{
  "projector_hidden": 1024,
  "target_momentum": 0.996,
  "optimizer": "muon",
  "muon_scale": "match_rms_adamw"
}
Rows from block 4, named by matrix and row number. Rows with one number belong to one channel. Each number is 128 + 32 x the weight over the matrix's rms, rounded and kept within 0 to 255. All counts start at 0. Numbers have three digits each.
# convs0: expand pointwise conv (model.blocks.4.convs.0.weight, 96x24x1x1), inputs 0-23
# convs1: depthwise 5x5 conv (model.blocks.4.convs.1.weight, 96x1x5x5, trained with AdamW), a 5x5 kernel
# convs2: project pointwise conv (model.blocks.4.convs.2.weight, 24x96x1x1, transposed), outputs 0-23
convs0.0:158134102169109141091164149063132157148126105151205134143120097098118083
convs0.1:134161120184121180128086171132109156158133188119106163135149105228101081
convs0.2:096186093115114133188149123162094096166178050113108066128152064111109142
convs0.3:108110151145079160101156097115132173137077144099151118109124202212148139
convs0.5:091104096164160117148136134130146109155125151120094097098111106142107093
convs0.6:172097167163167090068124158151117161142122134071132227107099136157168136
convs0.7:116158112087178124084114100177047161141153078116091089100146069133055133
convs0.8:089124122121142130226161148154136135102186108165093061108090106167107082
convs0.9:157160128043102111055087114096119098156106130054147105180133143138175090
convs0.12:144150128135191115149160114121122106069126127098091099090122160087177169
convs0.13:104120096128175137158129134102130143154095135141121182162064144192150151
convs0.14:180065242132099061106132109154183114133137138154099205191134004093119060
convs0.16:137117114165149060075179129117179150104151140125101127159081168112145106
convs0.17:070097123086117116125144123058126127129107060171123109131126105138188125
convs0.20:145087119175117167138103081108112095170054093138098125158121168138147149
convs0.22:159146147110110149138162120138131202160074133156104057193086112125146125
convs0.24:057145157152143143146137151118153118158115116211102159151163103141105122
convs0.25:132141100108085011167103127044144123173136126161184130172120124122161091
convs0.26:141074149084096110154134133113135114160128164139131192103130174163195120
convs0.27:119114129137145125124122117160113105082111135151173124203154125190128128
convs0.28:128092151131160076141133093089152067171105100119128101048111077108132161
convs0.30:117108122167138160073120018182071150065064139168117136138127131128175084
convs0.34:153166158134139179104126147183160100120100150088113114137161152217153142
convs0.35:136111094134141101114166074151139146074115181141071147105084115172179145
convs0.37:143223124090113143128130096114099219158161097161150170081137078206215131
convs0.39:167150185124174116100157121141103121094111118146099120114107127161200099
convs0.46:108121152149154126160136068087067105162103116122153148147109156065212197
convs0.47:122105141133146169168115112089113130117107171159154153161135060093163154
convs0.49:123122093144158119076078113114150141139154143066132129167101150146162113
convs0.50:119111129206144127092087119132125138160146113110140107118161136148173096
convs0.51:132097078119132105160136128148118147135146078116108115093074134107109069
convs0.54:130120168147137106122104191094138130161151079119169145067168170138157084
convs0.55:144095085100140079141131091140114145085087128103092147078146124070197128
convs0.56:078154138111158160163127179112121111176139065136115128098147107164098146
convs0.58:119159110103147164098039140142125159148118106084126145154128159159129138
convs0.59:142112091170146125150096142120083104123151134108036124129120098075117083
convs0.61:119145087146115124106063125171132135166150126131117071143171117144138123
convs0.62:077141096173160155054218080156156147145113171205106097122108097164169114
convs0.63:146138137096133161074135150128118171077157139139128098165106169141160130
convs0.64:140125068128148115144098112140096180165111131094134147145168113122207129
convs0.65:108137135106135133180133079167116165156162085179087087102092111110088144
convs0.66:133131127092129131070128093118186133122137146117103090141144145153109114
convs0.67:144125135096121155115106111170069094176074104089175153094173171104182130
convs0.68:114136129171148081079166128148173128138128124112103106120111178179146095
convs0.69:102114117153083114126117157150131175145158161122114114115111095128130124
convs0.72:127142144123149128151141123169124138117139087145107081126097152137107107
convs0.73:139097115162143162123123104126188066136066131129079064215106135098076155
convs0.76:144117135157106165100093090118099106061170178131055102090083144157128128
convs0.78:137138108176127131090060129110110118138116136145186091124121132094196178
convs0.79:143103144156167114125131129101146146090133126112111119121088186141168098
convs0.80:149140136141127110115051137115087141113098182088149167161106131150161122
convs0.83:184148087042093128050069093098152099127148167099070101140139132082159127
convs0.84:133116101093095148154145134135127124174131170135076128171100124202125093
convs0.85:126152148131107118153142120124117152096146103043114140179132172166111083
convs0.87:100110092118166159165136162145113163100134071162089136154138163232166104
convs0.88:171090136084090093123149116127142080169132077131090155060143112134144133
convs0.89:142128099148117134140212126140140155081144123162074084150087113110113154
convs0.90:089124160137083138165169108104084131146105092089162065105117124187132123
convs0.91:132177172140149089081112115123181065130113160139117145123207095152171122
convs0.92:120125144088153109127193168087149110133081082108097129070119137082176181
convs0.93:169118092094089143073132161126125121125138182144146143162079077175108079
convs0.94:118160121121103135098078117079130159120078131139164101108174144151220159
convs0.95:134154128059116161115100148127105127082102157123178122149115109150175184
convs1.0:113140133134114133172232188125123084106066130137121112129137131132122138132
convs1.1:122110132101126135128143135129119168255175105133095177118132126130126128124
convs1.2:116128123132118122172243170113114158191171104108131131124110133129092130136
convs1.3:123104157107125126122122133126087064033067089115129170124123129121152123129
convs1.5:135086089111108094065129076107106130186143100136141134140132137089084075146
convs1.6:151111100135133165110123135147210176222174216157108125126157142128108135132
convs1.7:118132090134114149161114166152182195091212186114127108139114137129124127135
convs1.8:141104105134135141115108120132109112100103108118134151136128155155189158159
convs1.9:109124111122117119132107130116120161185166115121138223137118132119112119135
convs1.12:124122140119125127102172098124109057194052110125120148123125120123139125118
convs1.13:126114157120121108140202140107148133098124149127101083101129133118098128125
convs1.14:140116150131126135139164141135143189255173141140133159133142142112096119143
convs1.16:139125136135130113137162131119128079038087128150147214140144128125160123127
convs1.17:134124101120137121120226120114122112192124118139109087111143120106120108112
convs1.20:109128151140109108127134135118117120118131126111105038107097115098059097100
convs1.22:080121064131090098119139123108067138140139072100139094135114113116088123110
convs1.24:135125134125135133106106099127129159065100138116171206189116126123138139112
convs1.25:120132133134120131132117129135115149255158114139115096115143130129129128129
convs1.26:108081122085115128063076077126104108178104102106142164135109121135129141124
convs1.27:143123110135125110105121147127073087161174163118100122142142137118134122128
convs1.28:127100099092129130066054054133112049085042104092111148118099124134129128125
convs1.30:121126117133119125176255165132135118117109143141137133128145136126121107149
convs1.34:143118137116143134120110127134072046007035069143118086113145131122127113135
convs1.35:122109130109121109044151031122123111211113120123109116104128116131135134113
convs1.37:128122111124126127118116115134124115109121125128150212154116115135189131117
convs1.39:127135111135126121120117125120092027000035077117104103103133130131124121138
convs1.46:126122122121131123144228146117133120070125135108114105109104115138109129122
convs1.47:120124171116124113151217143113131125047125132123109121101126127120153124123
convs1.49:123121145128121137147154149130125071000058130142118114117138129128161138126
convs1.50:121135121132116129120098105132120161211162117142113055112148095137103123098
convs1.51:090149150125109095136109118105083065039049112143134121135141125124066108120
convs1.54:135107119110132117144229136113100091080091113112095143103113133124125132123
convs1.55:123119106117125147152049157147133178060180128125124113127128136126116125137
convs1.56:120120124119127128105120110127193107029135194147137138130147138112123120135
convs1.58:147145096138150127078148077122112146237158110148147136141154112135130141112
convs1.59:128117125113134129061086077122127127160125124109023028040113145125101129148
convs1.61:129132147135126145122092122143126160141145134077110209132064123105077104121
convs1.62:129129124127130136152213158128137097066102142120137129134117125132125129124
convs1.63:133122151118133130129013136124106103208095114110147102148111123145135139129
convs1.64:129115137116126135087173097130106103209103108125089153089118126123134121131
convs1.65:124128135116129182140145124172214132074127211149151112139156129126140131123
convs1.66:122114136119127121111121105124113099177104106121098001085131136139173137143
convs1.67:121134122131118119118072116116123012000015111135131101134142124130119120131
convs1.68:124119131121125118095098089107136101000108142106153187152101139125106123139
convs1.69:107117104116100109142167148117055090123090027086114126087086129122132129120
convs1.72:147121113122118155117118141121173132113110093175133141098077182098135110077
convs1.73:129118119125130124131114129129113105096100120132124116118137143156182150152
convs1.76:102127150123103104100094106110116055031045136148159132142155118111128117124
convs1.78:112132127139108125122129126116117161225156112093102176099092125106158099129
convs1.79:099113130100111106132149139109103122137127107148089052102145103090076091091
convs1.80:125132135134124126132133121117116086222087114123142170135122141135073129142
convs1.83:109114105123103109119083134103101077021073107124107058102128119122111120120
convs1.84:130130175140130124143183142129135110085115136121112092105122124116089122123
convs1.85:117136136134121117150181147116089094106093094107117095125114120139117134123
convs1.87:131131137132127121148154145119106155255154099117137141126106129123131129120
convs1.88:140111130120133149149089145153160076011089145127098068103123119135125135118
convs1.89:131131133122134143128118131136151141013126144168088008078162135122161130135
convs1.90:115127132122122115122129121115103098099102110130163212169120130119154119131
convs1.91:123129138130121121152211155119141108087107141124131118124125127124110133118
convs1.92:118113130120113109146255140103133100133095135122099139100126116114144121116
convs1.93:129123138127130103119043114108127142232148125131140087133132136128163121139
convs1.94:085130067132085111141122139112094123114120091110094083109113087119101108090
convs1.95:132141132149133129119130135122100154255165101128127147148125157127127119151
convs2.0:183224095155163133135121096145080137146130157116125087102151213111127150
convs2.1:133077124064137094133130104107115126093138090117145120118143148062159085
convs2.2:010170118158174087096111146161233130191040130155176100164169123099120185
convs2.3:170148137154111144165155134100115149131219133111140103126112079144124093
convs2.5:149136148151132128168127132117148161154124137131098134119104111112121165
convs2.6:103096098153138168070203117153118131123087107088091133083130153096035185
convs2.7:133118079134165075116162118137127148141130150106088203137171072142105141
convs2.8:158119128123131066050128119110112135044119123136130094156103116176130091
convs2.9:132162116074135137045139112068140049140138144143092164116121121086131072
convs2.12:134147158111154075177156153083073120074102132108169196158126097112161096
convs2.13:153107095136114092155108130111162134080159142159136130164138159049138103
convs2.14:145133159132151128167089055198137165144097156126134125094100142113145112
convs2.16:170111156076113203157097141189107138141122102100121167132156152144136168
convs2.17:161135110129180103120101111181107113123106119142084155106082124135116157
convs2.20:169121125119107125138134122145094123180089167172087086182147151103092119
convs2.22:074177078130149178098110161173144191160110154133084166141099114077151140
convs2.24:112149147113170162075159162130107163145106144151099175162126154115145143
convs2.25:160135124112107114145118201145137152132157125071119118112102120118066133
convs2.26:089074124129169102104109158160125086176109081149094100128107155173148146
convs2.27:120140136147126084137126135131144122131151119100134111125136123138136117
convs2.28:158166186127207190075058128158103158127102199181085147147206100091167148
convs2.30:132103112133135141104107092133127153123116100112144110162143085156119133
convs2.34:143146197120075174098188197173102146118204175107189183186093125121166108
convs2.35:103153157159141118126173191129171117119113176140145123129117125171108101
convs2.37:157126091116087110155138121143126162129126163166114106174145152119106107
convs2.39:116108019128178072210093147153131076100121097102137094102157144149133199
convs2.46:141120123043102121141078138130197150049104106127196160134176122047151132
convs2.47:130089108117090132153171136132164073088129157050153039153171155126155106
convs2.49:124144067159117101112146074131109103091111184114148143073151110186174075
convs2.50:090172122141139167129046119129131127150158168182119117110106124168063109
convs2.51:080143093109131127102124212137139150107105167140138171153128151125152139
convs2.54:119072129106124149153136164167149172151140115147095144141082167115108122
convs2.55:116146093070131112065087123196116156108158073136109162159095108120084153
convs2.56:127118146126102135132137165149141085098166103130099092089150161129121158
convs2.58:116184126167118073154146082138131157110085098164160091063119098141085142
convs2.59:162130116112113130146100140118104135121118136178179114162062092142155118
convs2.61:142095113129085138174150127153047177108182091071108153180125159110138123
convs2.62:093080151097121121160158164139153155127134184108072125132060153124087122
convs2.63:115135182107146137132109148122122124109117134147104126153137141090184110
convs2.64:089073141107156075182109143104078155158130146169152165148144123147155093
convs2.65:166125177119115108140157088093096106109173095151128134102179123181135105
convs2.66:145135151081154096163094147128114125165101096180085181134119127103176143
convs2.67:133176100226127084169184121064237219128056175056203103049122144239063144
convs2.68:118115113115124158096020173108157141150129099120097141126131188160129100
convs2.69:142049106132098127135110133170098147127119163124133147092086111098137113
convs2.72:181099158130114098100152128119116092099126105142155136128150143148118134
convs2.73:113102147157185129104136103119129077113172083131163164091107119127138152
convs2.76:157115105090179116112137142158091117106151100168083102098146117114148147
convs2.78:104140151118133115102186095160101153128129113095135086088147145144104059
convs2.79:114128122167134157157137143124174151105127119086138124141100099115139117
convs2.80:134161143150147139126091154162116161109138161125164129134083132126116143
convs2.83:134045128216098091046219093168096160102071094095174094141084164161013131
convs2.84:112155168048112119113145110125135153163127084156175181183125178120103104
convs2.85:092138145106179146158136134137146122174129140056110161198146137126112103
convs2.87:122064092153072084149141129158135085157151170144101113066128120136045112
convs2.88:117153129114145146130117140125157065085117202125154147144184153119139094
convs2.89:144094151143163140138153120097172122108111146155133140204155083128149151
convs2.90:135136087139164139128114083130120118113171136093067126172098153144133085
convs2.91:099102181138077147140138139132066142110141102153119120136114101135168124
convs2.92:108155149166140122151112132118114097108061192150079123142110104191105118
convs2.93:116128169096153116111140104122132165106096128117189122166174096122185128
convs2.94:129154131088099055131156131113117116099111122164106150186170186156099137
convs2.95:072165156187102137145118114096090161143104176114115049077136130174093179