From a checkpoint of a small self-supervised image encoder.
Training: muon at rate 0.0022, 12800 steps, batches of 512.
Data: trained on retinal OCT scans (Kermany 2017), 98430 training examples.
Rows from block 5, named by matrix and row number. Rows with one number belong to one channel. Each number is 50 + 15 x the weight over its row's rms, rounded and kept within 0 to 99. All counts start at 0. After the name is the row's rms in percent of the matrix's.
# convs0: expand pointwise conv (model.blocks.5.convs.0.weight, 96x24x1x1), inputs 0-23
# convs1: depthwise 5x5 conv (model.blocks.5.convs.1.weight, 96x1x5x5, trained with AdamW), a 5x5 kernel
# convs2: project pointwise conv (model.blocks.5.convs.2.weight, 24x96x1x1, transposed), outputs 0-23
convs0.1 099:76 60 48 28 29 32 29 43 40 37 64 31 77 53 55 29 45 58 58 30 59 62 53 53
convs0.7 084:46 40 62 37 54 31 58 41 29 53 70 31 64 37 42 51 45 60 52 61 43 44 98 62
convs0.8 100:41 74 41 59 39 70 71 52 53 77 67 46 43 48 33 47 68 75 74 50 62 37 67 42
convs0.9 101:39 59 47 48 51 56 29 74 60 37 42 42 49 51 77 43 30 51 55 19 28 83 51 45
convs0.10 115:80 36 42 39 53 45 29 27 47 36 58 37 60 66 24 63 73 47 63 39 59 66 54 33
convs0.14 086:79 38 34 17 37 41 31 43 39 41 72 41 58 55 56 53 30 32 37 61 46 36 64 39
convs0.15 091:50 58 40 38 60 66 44 62 59 39 42 33 82 21 40 41 20 52 51 51 75 58 31 56
convs0.19 102:72 46 56 55 25 55 46 40 50 61 56 85 69 48 69 64 39 45 63 21 54 46 72 60
convs0.20 103:70 38 62 79 46 45 26 19 38 67 30 45 69 63 68 47 65 45 44 56 48 54 64 45
convs0.21 092:67 73 46 38 51 52 23 55 37 22 64 58 50 25 53 36 37 69 44 67 47 54 74 39
convs0.22 085:72 48 33 46 65 61 73 51 40 39 51 55 35 73 42 69 18 63 49 69 23 47 47 54
convs0.24 098:33 50 46 43 71 77 56 87 44 38 36 24 48 30 49 45 65 48 49 36 57 49 46 73
convs0.25 086:51 51 50 33 43 72 12 24 67 44 60 62 32 54 34 48 53 44 51 49 48 64 58 18
convs0.27 123:55 52 27 62 54 36 41 59 55 51 41 67 88 47 44 80 66 70 48 47 44 28 68 45
convs0.28 099:34 47 49 23 57 49 75 49 44 68 28 26 35 43 50 38 40 55 48 53 34 22 30 34
convs0.32 094:45 59 46 29 59 72 26 77 42 62 68 41 58 40 50 48 34 52 48 40 35 88 35 53
convs0.36 082:39 45 34 55 87 55 57 47 41 46 56 37 36 44 75 17 47 42 22 57 50 51 35 37
convs0.38 103:39 39 32 73 69 28 51 54 69 29 71 39 49 71 61 39 47 49 50 52 13 54 53 46
convs0.41 089:62 34 56 64 61 32 30 64 67 49 84 65 33 60 66 63 48 38 54 72 42 56 56 30
convs0.43 095:45 35 57 18 49 33 46 54 49 71 40 25 44 60 41 36 34 53 33 61 63 55 61 15
convs0.44 082:44 69 53 76 67 55 42 45 46 39 47 43 86 79 48 47 51 46 38 83 55 50 56 36
convs0.45 103:36 54 33 37 51 66 37 43 47 21 38 63 16 68 51 47 64 60 73 46 64 65 69 44
convs0.46 108:62 68 58 63 48 27 63 54 41 39 68 53 83 42 32 50 55 51 26 52 19 67 40 40
convs0.48 085:31 60 41 53 40 71 87 51 55 39 81 60 45 51 57 61 41 18 55 44 56 55 46 66
convs0.50 094:39 68 52 57 63 47 33 25 43 42 46 84 52 65 63 46 59 58 48 33 69 67 82 53
convs0.51 108:58 50 38 48 64 59 23 88 32 42 60 74 55 42 52 76 52 69 62 44 44 36 43 40
convs0.52 086:35 48 56 77 56 48 35 50 47 58 52 33 79 59 66 57 52 51 45 52 58 95 44 30
convs0.53 099:37 38 48 39 51 32 38 55 30 35 53 58 52 66 30 66 82 42 63 15 54 68 51 53
convs0.54 114:63 56 79 41 52 68 35 27 75 50 37 26 62 51 57 36 59 70 56 56 67 41 66 66
convs0.56 082:42 64 56 47 87 60 52 87 51 43 55 63 50 49 44 35 39 74 65 54 46 77 53 63
convs0.57 116:35 42 53 20 63 72 41 50 43 48 58 58 60 43 17 50 22 63 44 58 76 38 60 60
convs0.58 091:36 53 45 46 48 34 32 69 27 53 79 68 42 65 35 47 62 30 77 39 44 66 59 67
convs0.63 090:78 67 45 75 38 53 44 44 61 48 36 39 65 61 68 48 73 65 65 57 73 48 29 31
convs0.64 124:26 62 24 53 58 66 24 71 28 51 54 69 55 46 65 53 39 39 52 52 30 73 65 50
convs0.65 091:43 49 54 65 14 31 57 63 35 67 33 46 71 62 38 48 65 45 37 32 75 69 52 53
convs0.66 092:60 45 43 54 61 25 60 47 31 58 49 54 57 65 26 28 25 55 30 57 48 52 51 12
convs0.67 087:38 59 58 38 48 52 39 52 30 48 82 38 71 25 52 40 31 36 51 74 42 42 71 69
convs0.68 141:63 58 23 44 70 58 66 57 42 34 27 33 73 62 36 44 66 64 61 34 64 29 46 45
convs0.70 163:43 55 38 39 71 35 41 65 40 85 20 26 37 49 33 45 51 46 29 53 44 35 41 41
convs0.71 071:52 62 59 49 48 49 27 33 40 54 63 64 71 60 54 24 51 44 55 41 55 98 40 41
convs0.72 106:37 44 25 44 59 54 26 72 29 33 66 68 59 48 49 69 49 42 51 40 25 66 47 26
convs0.74 086:62 62 39 42 54 54 51 36 57 76 47 52 73 67 58 42 51 67 75 39 70 48 81 75
convs0.75 088:32 42 26 49 64 49 52 42 41 68 46 47 45 55 51 56 58 42 51 58 96 49 81 70
convs0.76 085:62 43 43 25 36 56 22 53 56 62 71 51 16 56 38 50 42 27 34 41 68 36 64 48
convs0.78 085:55 79 45 12 48 56 66 77 60 36 45 50 40 43 41 46 35 36 61 50 51 31 50 73
convs0.81 105:46 49 50 59 73 56 35 67 49 35 69 21 73 55 48 54 47 64 14 37 70 63 52 50
convs0.83 077:65 68 54 45 63 52 31 25 54 44 37 49 71 50 43 60 54 51 39 26 58 14 69 67
convs0.84 088:35 45 59 57 58 41 74 42 29 30 77 46 66 50 66 51 33 56 40 69 51 68 79 34
convs0.86 127:44 41 35 56 50 31 55 63 62 58 36 52 12 62 34 29 56 38 27 57 57 73 57 30
convs0.87 085:74 27 80 57 74 44 24 25 37 37 43 54 47 52 55 37 49 38 59 67 48 66 45 46
convs0.95 093:48 46 62 49 64 71 35 51 64 66 24 30 38 35 59 61 29 58 26 39 40 60 71 71
convs1.1 084:42 51 70 50 41 61 64 62 69 62 49 28 00 32 50 38 39 40 40 43 44 46 38 49 40
convs1.7 087:53 47 37 48 48 37 36 71 30 42 54 43 99 46 47 45 44 67 39 46 46 47 21 42 52
convs1.8 109:45 52 40 52 44 50 65 27 54 49 41 59 16 26 46 45 73 21 22 48 57 56 27 49 58
convs1.9 130:53 53 47 52 55 54 53 60 52 53 52 65 99 59 55 52 50 48 50 52 48 50 47 51 47
convs1.10 105:52 52 50 49 56 57 56 42 56 57 55 75 88 68 58 42 54 95 54 43 44 47 73 38 52
convs1.14 102:51 43 46 40 50 29 49 34 48 26 43 13 51 11 39 59 39 76 37 60 55 52 45 52 54
convs1.15 091:49 54 51 56 48 42 46 57 52 37 40 60 70 62 44 40 25 03 31 35 50 45 20 48 49
convs1.19 092:48 47 35 45 54 44 36 19 37 45 38 26 08 24 42 61 44 35 43 61 52 46 35 48 55
convs1.20 096:49 55 53 53 46 32 62 64 57 36 64 68 94 65 64 53 61 87 54 55 40 45 52 45 41
convs1.21 072:39 52 55 48 45 56 35 26 40 48 44 40 32 37 44 41 65 96 68 36 37 60 70 63 41
convs1.22 118:52 54 51 57 49 43 64 61 60 48 44 43 35 44 39 44 13 08 14 41 51 50 40 51 51
convs1.24 101:52 47 27 47 53 51 29 14 31 49 34 27 23 26 35 42 56 58 60 38 42 53 52 57 43
convs1.25 102:39 48 50 48 42 55 35 00 36 55 53 62 84 65 54 45 59 70 55 43 49 47 36 48 47
convs1.27 136:47 46 48 49 47 44 50 61 54 44 54 74 99 78 60 46 50 50 52 50 53 48 49 49 48
convs1.28 102:42 56 59 53 39 51 50 56 63 49 59 84 86 84 63 65 64 49 72 66 47 46 46 45 47
convs1.32 126:51 44 48 47 50 43 50 55 49 50 53 59 47 55 52 46 13 00 18 45 51 59 57 56 51
convs1.36 136:51 48 46 52 47 50 41 24 48 48 31 15 01 31 35 43 40 53 40 47 52 49 50 47 52
convs1.38 102:50 50 48 51 50 52 39 41 42 57 50 19 25 23 50 51 79 83 78 50 50 59 40 59 54
convs1.41 110:53 53 54 54 51 73 36 18 44 72 53 26 14 29 50 54 37 39 30 57 56 49 63 50 55
convs1.43 115:56 48 43 47 55 48 17 21 14 46 53 23 34 22 44 46 48 59 50 46 41 51 63 51 41
convs1.44 090:52 54 46 48 52 60 45 57 43 49 36 29 13 99 66 64 56 46 42 44 59 61 47 40 45
convs1.45 085:32 52 60 51 33 51 30 09 31 49 64 56 55 54 68 52 57 86 57 58 47 46 66 49 46
convs1.46 108:44 53 55 53 46 43 31 51 33 39 39 18 08 15 37 56 36 39 50 49 47 53 45 53 45
convs1.48 088:23 47 48 44 27 41 54 60 57 38 34 62 61 56 43 34 34 27 30 33 28 37 23 35 43
convs1.50 085:44 48 47 46 45 43 42 44 44 42 50 39 36 40 51 41 54 99 60 38 43 56 88 62 43
convs1.51 101:46 51 46 53 44 49 43 17 44 48 67 57 34 54 70 43 63 99 62 46 46 40 58 42 46
convs1.52 104:48 50 49 50 45 47 41 32 48 50 41 23 23 25 40 50 30 11 32 46 42 58 72 56 43
convs1.53 096:50 51 45 49 52 45 49 50 53 41 60 35 26 36 61 47 71 99 70 45 42 48 57 42 45
convs1.54 083:50 40 58 44 49 53 58 99 62 50 55 39 32 34 55 41 48 38 40 43 57 48 36 41 59
convs1.56 100:52 46 43 43 54 63 52 23 51 65 83 59 14 54 83 61 46 38 40 69 52 47 46 45 54
convs1.57 100:48 52 48 52 50 51 53 47 48 52 43 43 78 49 39 34 54 99 55 33 53 41 50 41 53
convs1.58 090:54 50 59 51 51 56 42 49 43 49 31 37 47 38 31 47 25 18 31 43 59 63 90 70 53
convs1.63 095:49 49 45 48 49 60 44 30 46 63 59 26 08 31 54 41 58 90 56 39 44 55 57 54 44
convs1.64 086:49 40 51 45 45 40 51 50 53 40 50 41 33 41 53 43 69 99 75 39 47 36 39 37 46
convs1.65 087:45 53 43 46 46 43 35 20 35 44 17 37 43 27 26 48 69 80 68 45 51 50 47 48 56
convs1.66 079:49 50 54 53 48 50 48 60 47 49 19 29 94 28 26 36 33 56 35 38 54 40 47 42 54
convs1.67 076:44 58 66 59 42 38 65 86 67 35 41 30 18 32 44 37 46 36 42 37 44 35 42 36 49
convs1.68 132:53 51 43 46 57 48 44 63 45 49 48 57 99 61 48 51 57 65 58 54 46 50 56 54 47
convs1.70 115:61 52 35 52 58 45 58 40 56 47 50 81 93 84 54 40 63 72 58 41 54 52 46 55 54
convs1.71 104:41 46 07 51 40 30 53 60 51 34 36 63 57 63 37 46 43 28 43 47 24 50 39 46 23
convs1.72 088:46 40 41 43 46 35 43 07 43 36 42 64 92 62 44 50 48 75 52 46 52 45 52 45 52
convs1.74 084:43 50 48 47 52 41 63 66 23 49 46 73 92 15 33 53 60 44 40 37 46 52 47 54 45
convs1.75 074:48 44 33 45 43 47 38 34 42 47 59 39 11 40 60 42 58 85 70 37 47 54 79 51 47
convs1.76 113:43 37 59 37 43 57 32 00 31 57 57 54 68 48 58 36 33 51 24 42 48 41 50 41 48
convs1.78 124:50 56 36 48 54 58 44 03 47 58 55 47 00 43 57 51 54 42 56 51 52 51 48 49 52
convs1.81 092:50 56 43 55 51 47 44 52 45 50 31 48 47 47 32 56 71 99 77 55 50 43 65 38 49
convs1.83 111:44 51 34 46 39 29 31 15 29 27 39 34 28 25 45 49 38 40 40 48 60 48 41 43 59
convs1.84 085:45 46 41 44 48 38 27 29 28 41 41 26 24 25 33 52 36 28 34 57 43 37 36 41 43
convs1.86 108:49 50 54 49 51 53 45 49 43 53 52 56 79 53 56 38 67 99 67 36 49 59 71 64 48
convs1.87 093:49 50 62 52 46 40 32 63 52 52 45 30 64 67 45 59 22 82 59 26 69 30 42 26 47
convs1.95 112:51 50 58 52 48 38 30 27 31 34 37 21 19 17 33 51 59 70 58 51 49 50 52 48 52
convs2.1 098:43 37 72 35 40 73 54 31 76 34 48 78 34 50 57 42 53 35 67 53 56 72 66 47
convs2.7 111:51 58 76 88 44 53 39 51 51 59 37 15 42 57 48 66 46 31 57 32 67 45 64 50
convs2.8 101:65 66 57 52 36 52 34 48 61 26 75 60 24 61 35 40 57 77 44 31 35 50 71 51
convs2.9 122:54 38 75 36 49 67 32 52 58 70 61 42 44 62 54 39 47 35 67 22 57 12 48 45
convs2.10 122:63 36 47 33 77 57 21 46 43 29 59 57 64 72 60 45 55 33 52 53 46 22 32 35
convs2.14 108:68 68 59 22 34 22 47 22 53 58 53 70 55 47 47 28 48 67 65 55 45 45 33 37
convs2.15 107:32 57 58 69 47 39 61 44 51 58 74 42 56 89 27 74 45 31 52 41 68 42 52 44
convs2.19 137:33 51 52 70 37 51 42 32 56 28 50 54 72 44 59 58 21 77 27 50 74 66 52 50
convs2.20 122:40 34 26 78 34 60 45 43 77 21 62 49 67 52 65 35 51 52 68 59 44 56 61 37
convs2.21 093:43 30 78 39 24 44 55 45 62 74 45 61 17 35 34 65 37 47 39 57 38 49 52 44
convs2.22 081:47 33 38 54 51 49 50 23 67 07 34 34 50 27 61 44 64 46 47 42 47 29 61 39
convs2.24 131:67 70 42 51 35 30 29 44 55 56 18 53 30 43 39 53 76 55 46 47 49 67 39 75
convs2.25 091:70 65 57 58 26 28 45 63 55 26 34 55 56 56 75 54 48 70 36 26 45 31 43 32
convs2.27 103:66 34 47 53 60 17 34 37 39 41 45 53 60 74 43 48 57 49 44 44 47 77 87 47
convs2.28 104:64 54 62 23 38 64 60 32 56 25 46 41 69 54 66 27 30 46 64 37 64 67 60 64
convs2.32 091:38 67 66 57 67 38 32 70 24 30 60 52 79 68 33 43 60 40 65 66 46 58 60 47
convs2.36 111:30 56 60 51 74 67 58 80 42 47 56 18 53 39 56 59 52 41 50 31 46 60 27 27
convs2.38 090:35 42 60 62 57 42 40 56 24 37 66 42 79 69 47 54 37 50 84 63 31 59 66 51
convs2.41 086:62 70 41 50 46 42 53 61 51 24 22 51 57 35 23 66 38 51 30 55 55 58 24 74
convs2.43 091:60 32 45 56 54 41 50 38 38 63 58 02 73 36 40 30 54 55 49 31 50 57 44 68
convs2.44 074:36 38 25 20 41 46 45 53 45 54 15 34 54 45 56 57 27 29 65 51 44 41 34 65
convs2.45 070:58 34 63 35 53 43 51 35 34 50 40 58 44 79 54 61 64 35 51 51 59 21 73 17
convs2.46 125:88 50 43 53 60 58 21 58 45 54 37 42 57 24 71 36 57 56 38 49 48 80 59 52
convs2.48 090:69 50 76 68 46 77 49 55 44 66 39 49 44 41 30 56 57 73 73 67 65 25 46 40
convs2.50 100:30 51 53 87 54 39 39 68 57 51 32 62 46 66 25 66 53 58 57 83 41 46 45 57
convs2.51 102:51 38 80 66 50 30 45 76 28 36 69 41 29 42 62 54 34 33 67 45 57 59 51 65
convs2.52 112:25 40 58 34 96 45 31 33 69 50 53 54 43 51 29 39 48 47 50 64 52 39 44 64
convs2.53 087:54 47 57 40 78 78 60 55 57 53 61 20 54 51 55 75 59 56 32 20 70 51 50 55
convs2.54 081:55 45 53 50 47 30 53 21 40 46 31 66 46 48 28 28 58 47 56 90 33 51 48 33
convs2.56 088:40 53 59 35 53 58 47 52 63 52 69 17 55 55 63 30 24 61 30 67 54 47 81 62
convs2.57 087:40 59 54 29 67 70 51 35 48 49 40 69 32 42 59 19 61 52 29 46 79 45 40 70
convs2.58 096:31 42 59 44 78 49 75 62 58 11 54 47 48 50 61 45 49 49 63 43 73 43 44 77
convs2.63 087:47 70 48 19 49 59 39 33 42 76 22 52 50 45 36 19 66 55 41 43 57 46 66 40
convs2.64 107:44 43 67 27 75 69 58 59 63 32 65 32 59 54 57 47 58 38 41 19 67 47 31 65
convs2.65 088:45 64 38 62 33 54 19 29 45 86 51 44 50 57 48 46 62 61 44 69 41 54 78 37
convs2.66 119:73 47 64 39 65 34 79 59 29 57 58 54 33 31 38 56 45 57 38 60 42 52 22 74
convs2.67 110:38 61 65 55 35 41 49 32 37 23 65 43 64 71 54 32 69 19 54 37 36 49 62 35
convs2.68 113:36 36 80 50 45 44 40 56 82 60 34 58 49 62 35 68 27 42 30 50 42 35 45 28
convs2.70 116:54 64 55 67 79 51 38 69 60 63 64 88 46 65 64 62 53 49 51 46 21 43 59 53
convs2.71 077:69 54 47 59 51 66 36 73 44 56 40 47 43 29 22 46 44 25 74 25 57 56 66 67
convs2.72 094:46 55 45 34 64 65 65 28 42 62 14 59 43 41 32 70 62 61 26 65 61 59 61 38
convs2.74 064:50 58 29 38 60 29 43 51 60 68 67 45 31 22 40 62 61 32 69 50 20 48 37 36
convs2.75 093:71 33 34 50 49 59 37 42 37 52 54 45 38 31 91 53 54 44 70 57 51 42 52 17
convs2.76 081:49 72 59 62 53 56 42 65 50 59 46 52 44 51 83 64 58 78 35 29 58 22 38 29
convs2.78 099:45 57 62 32 38 50 16 23 51 56 42 32 40 56 30 56 80 47 41 55 53 46 65 26
convs2.81 089:57 48 54 35 72 67 53 56 58 29 54 27 79 57 44 78 42 52 68 45 81 47 47 39
convs2.83 111:52 46 60 50 67 37 29 53 50 54 46 81 28 67 44 71 53 34 57 37 18 39 72 47
convs2.84 101:81 73 35 27 51 70 57 47 60 62 54 71 66 43 63 54 36 40 40 66 32 35 65 45
convs2.86 093:38 65 53 42 68 41 34 39 66 49 69 61 57 63 47 25 40 32 74 60 30 74 73 52
convs2.87 063:66 68 45 53 21 55 44 42 51 30 73 57 43 62 43 38 87 56 34 44 46 61 58 27
convs2.95 111:66 69 68 52 44 21 68 25 48 46 32 34 57 36 42 41 61 62 61 38 54 47 60 19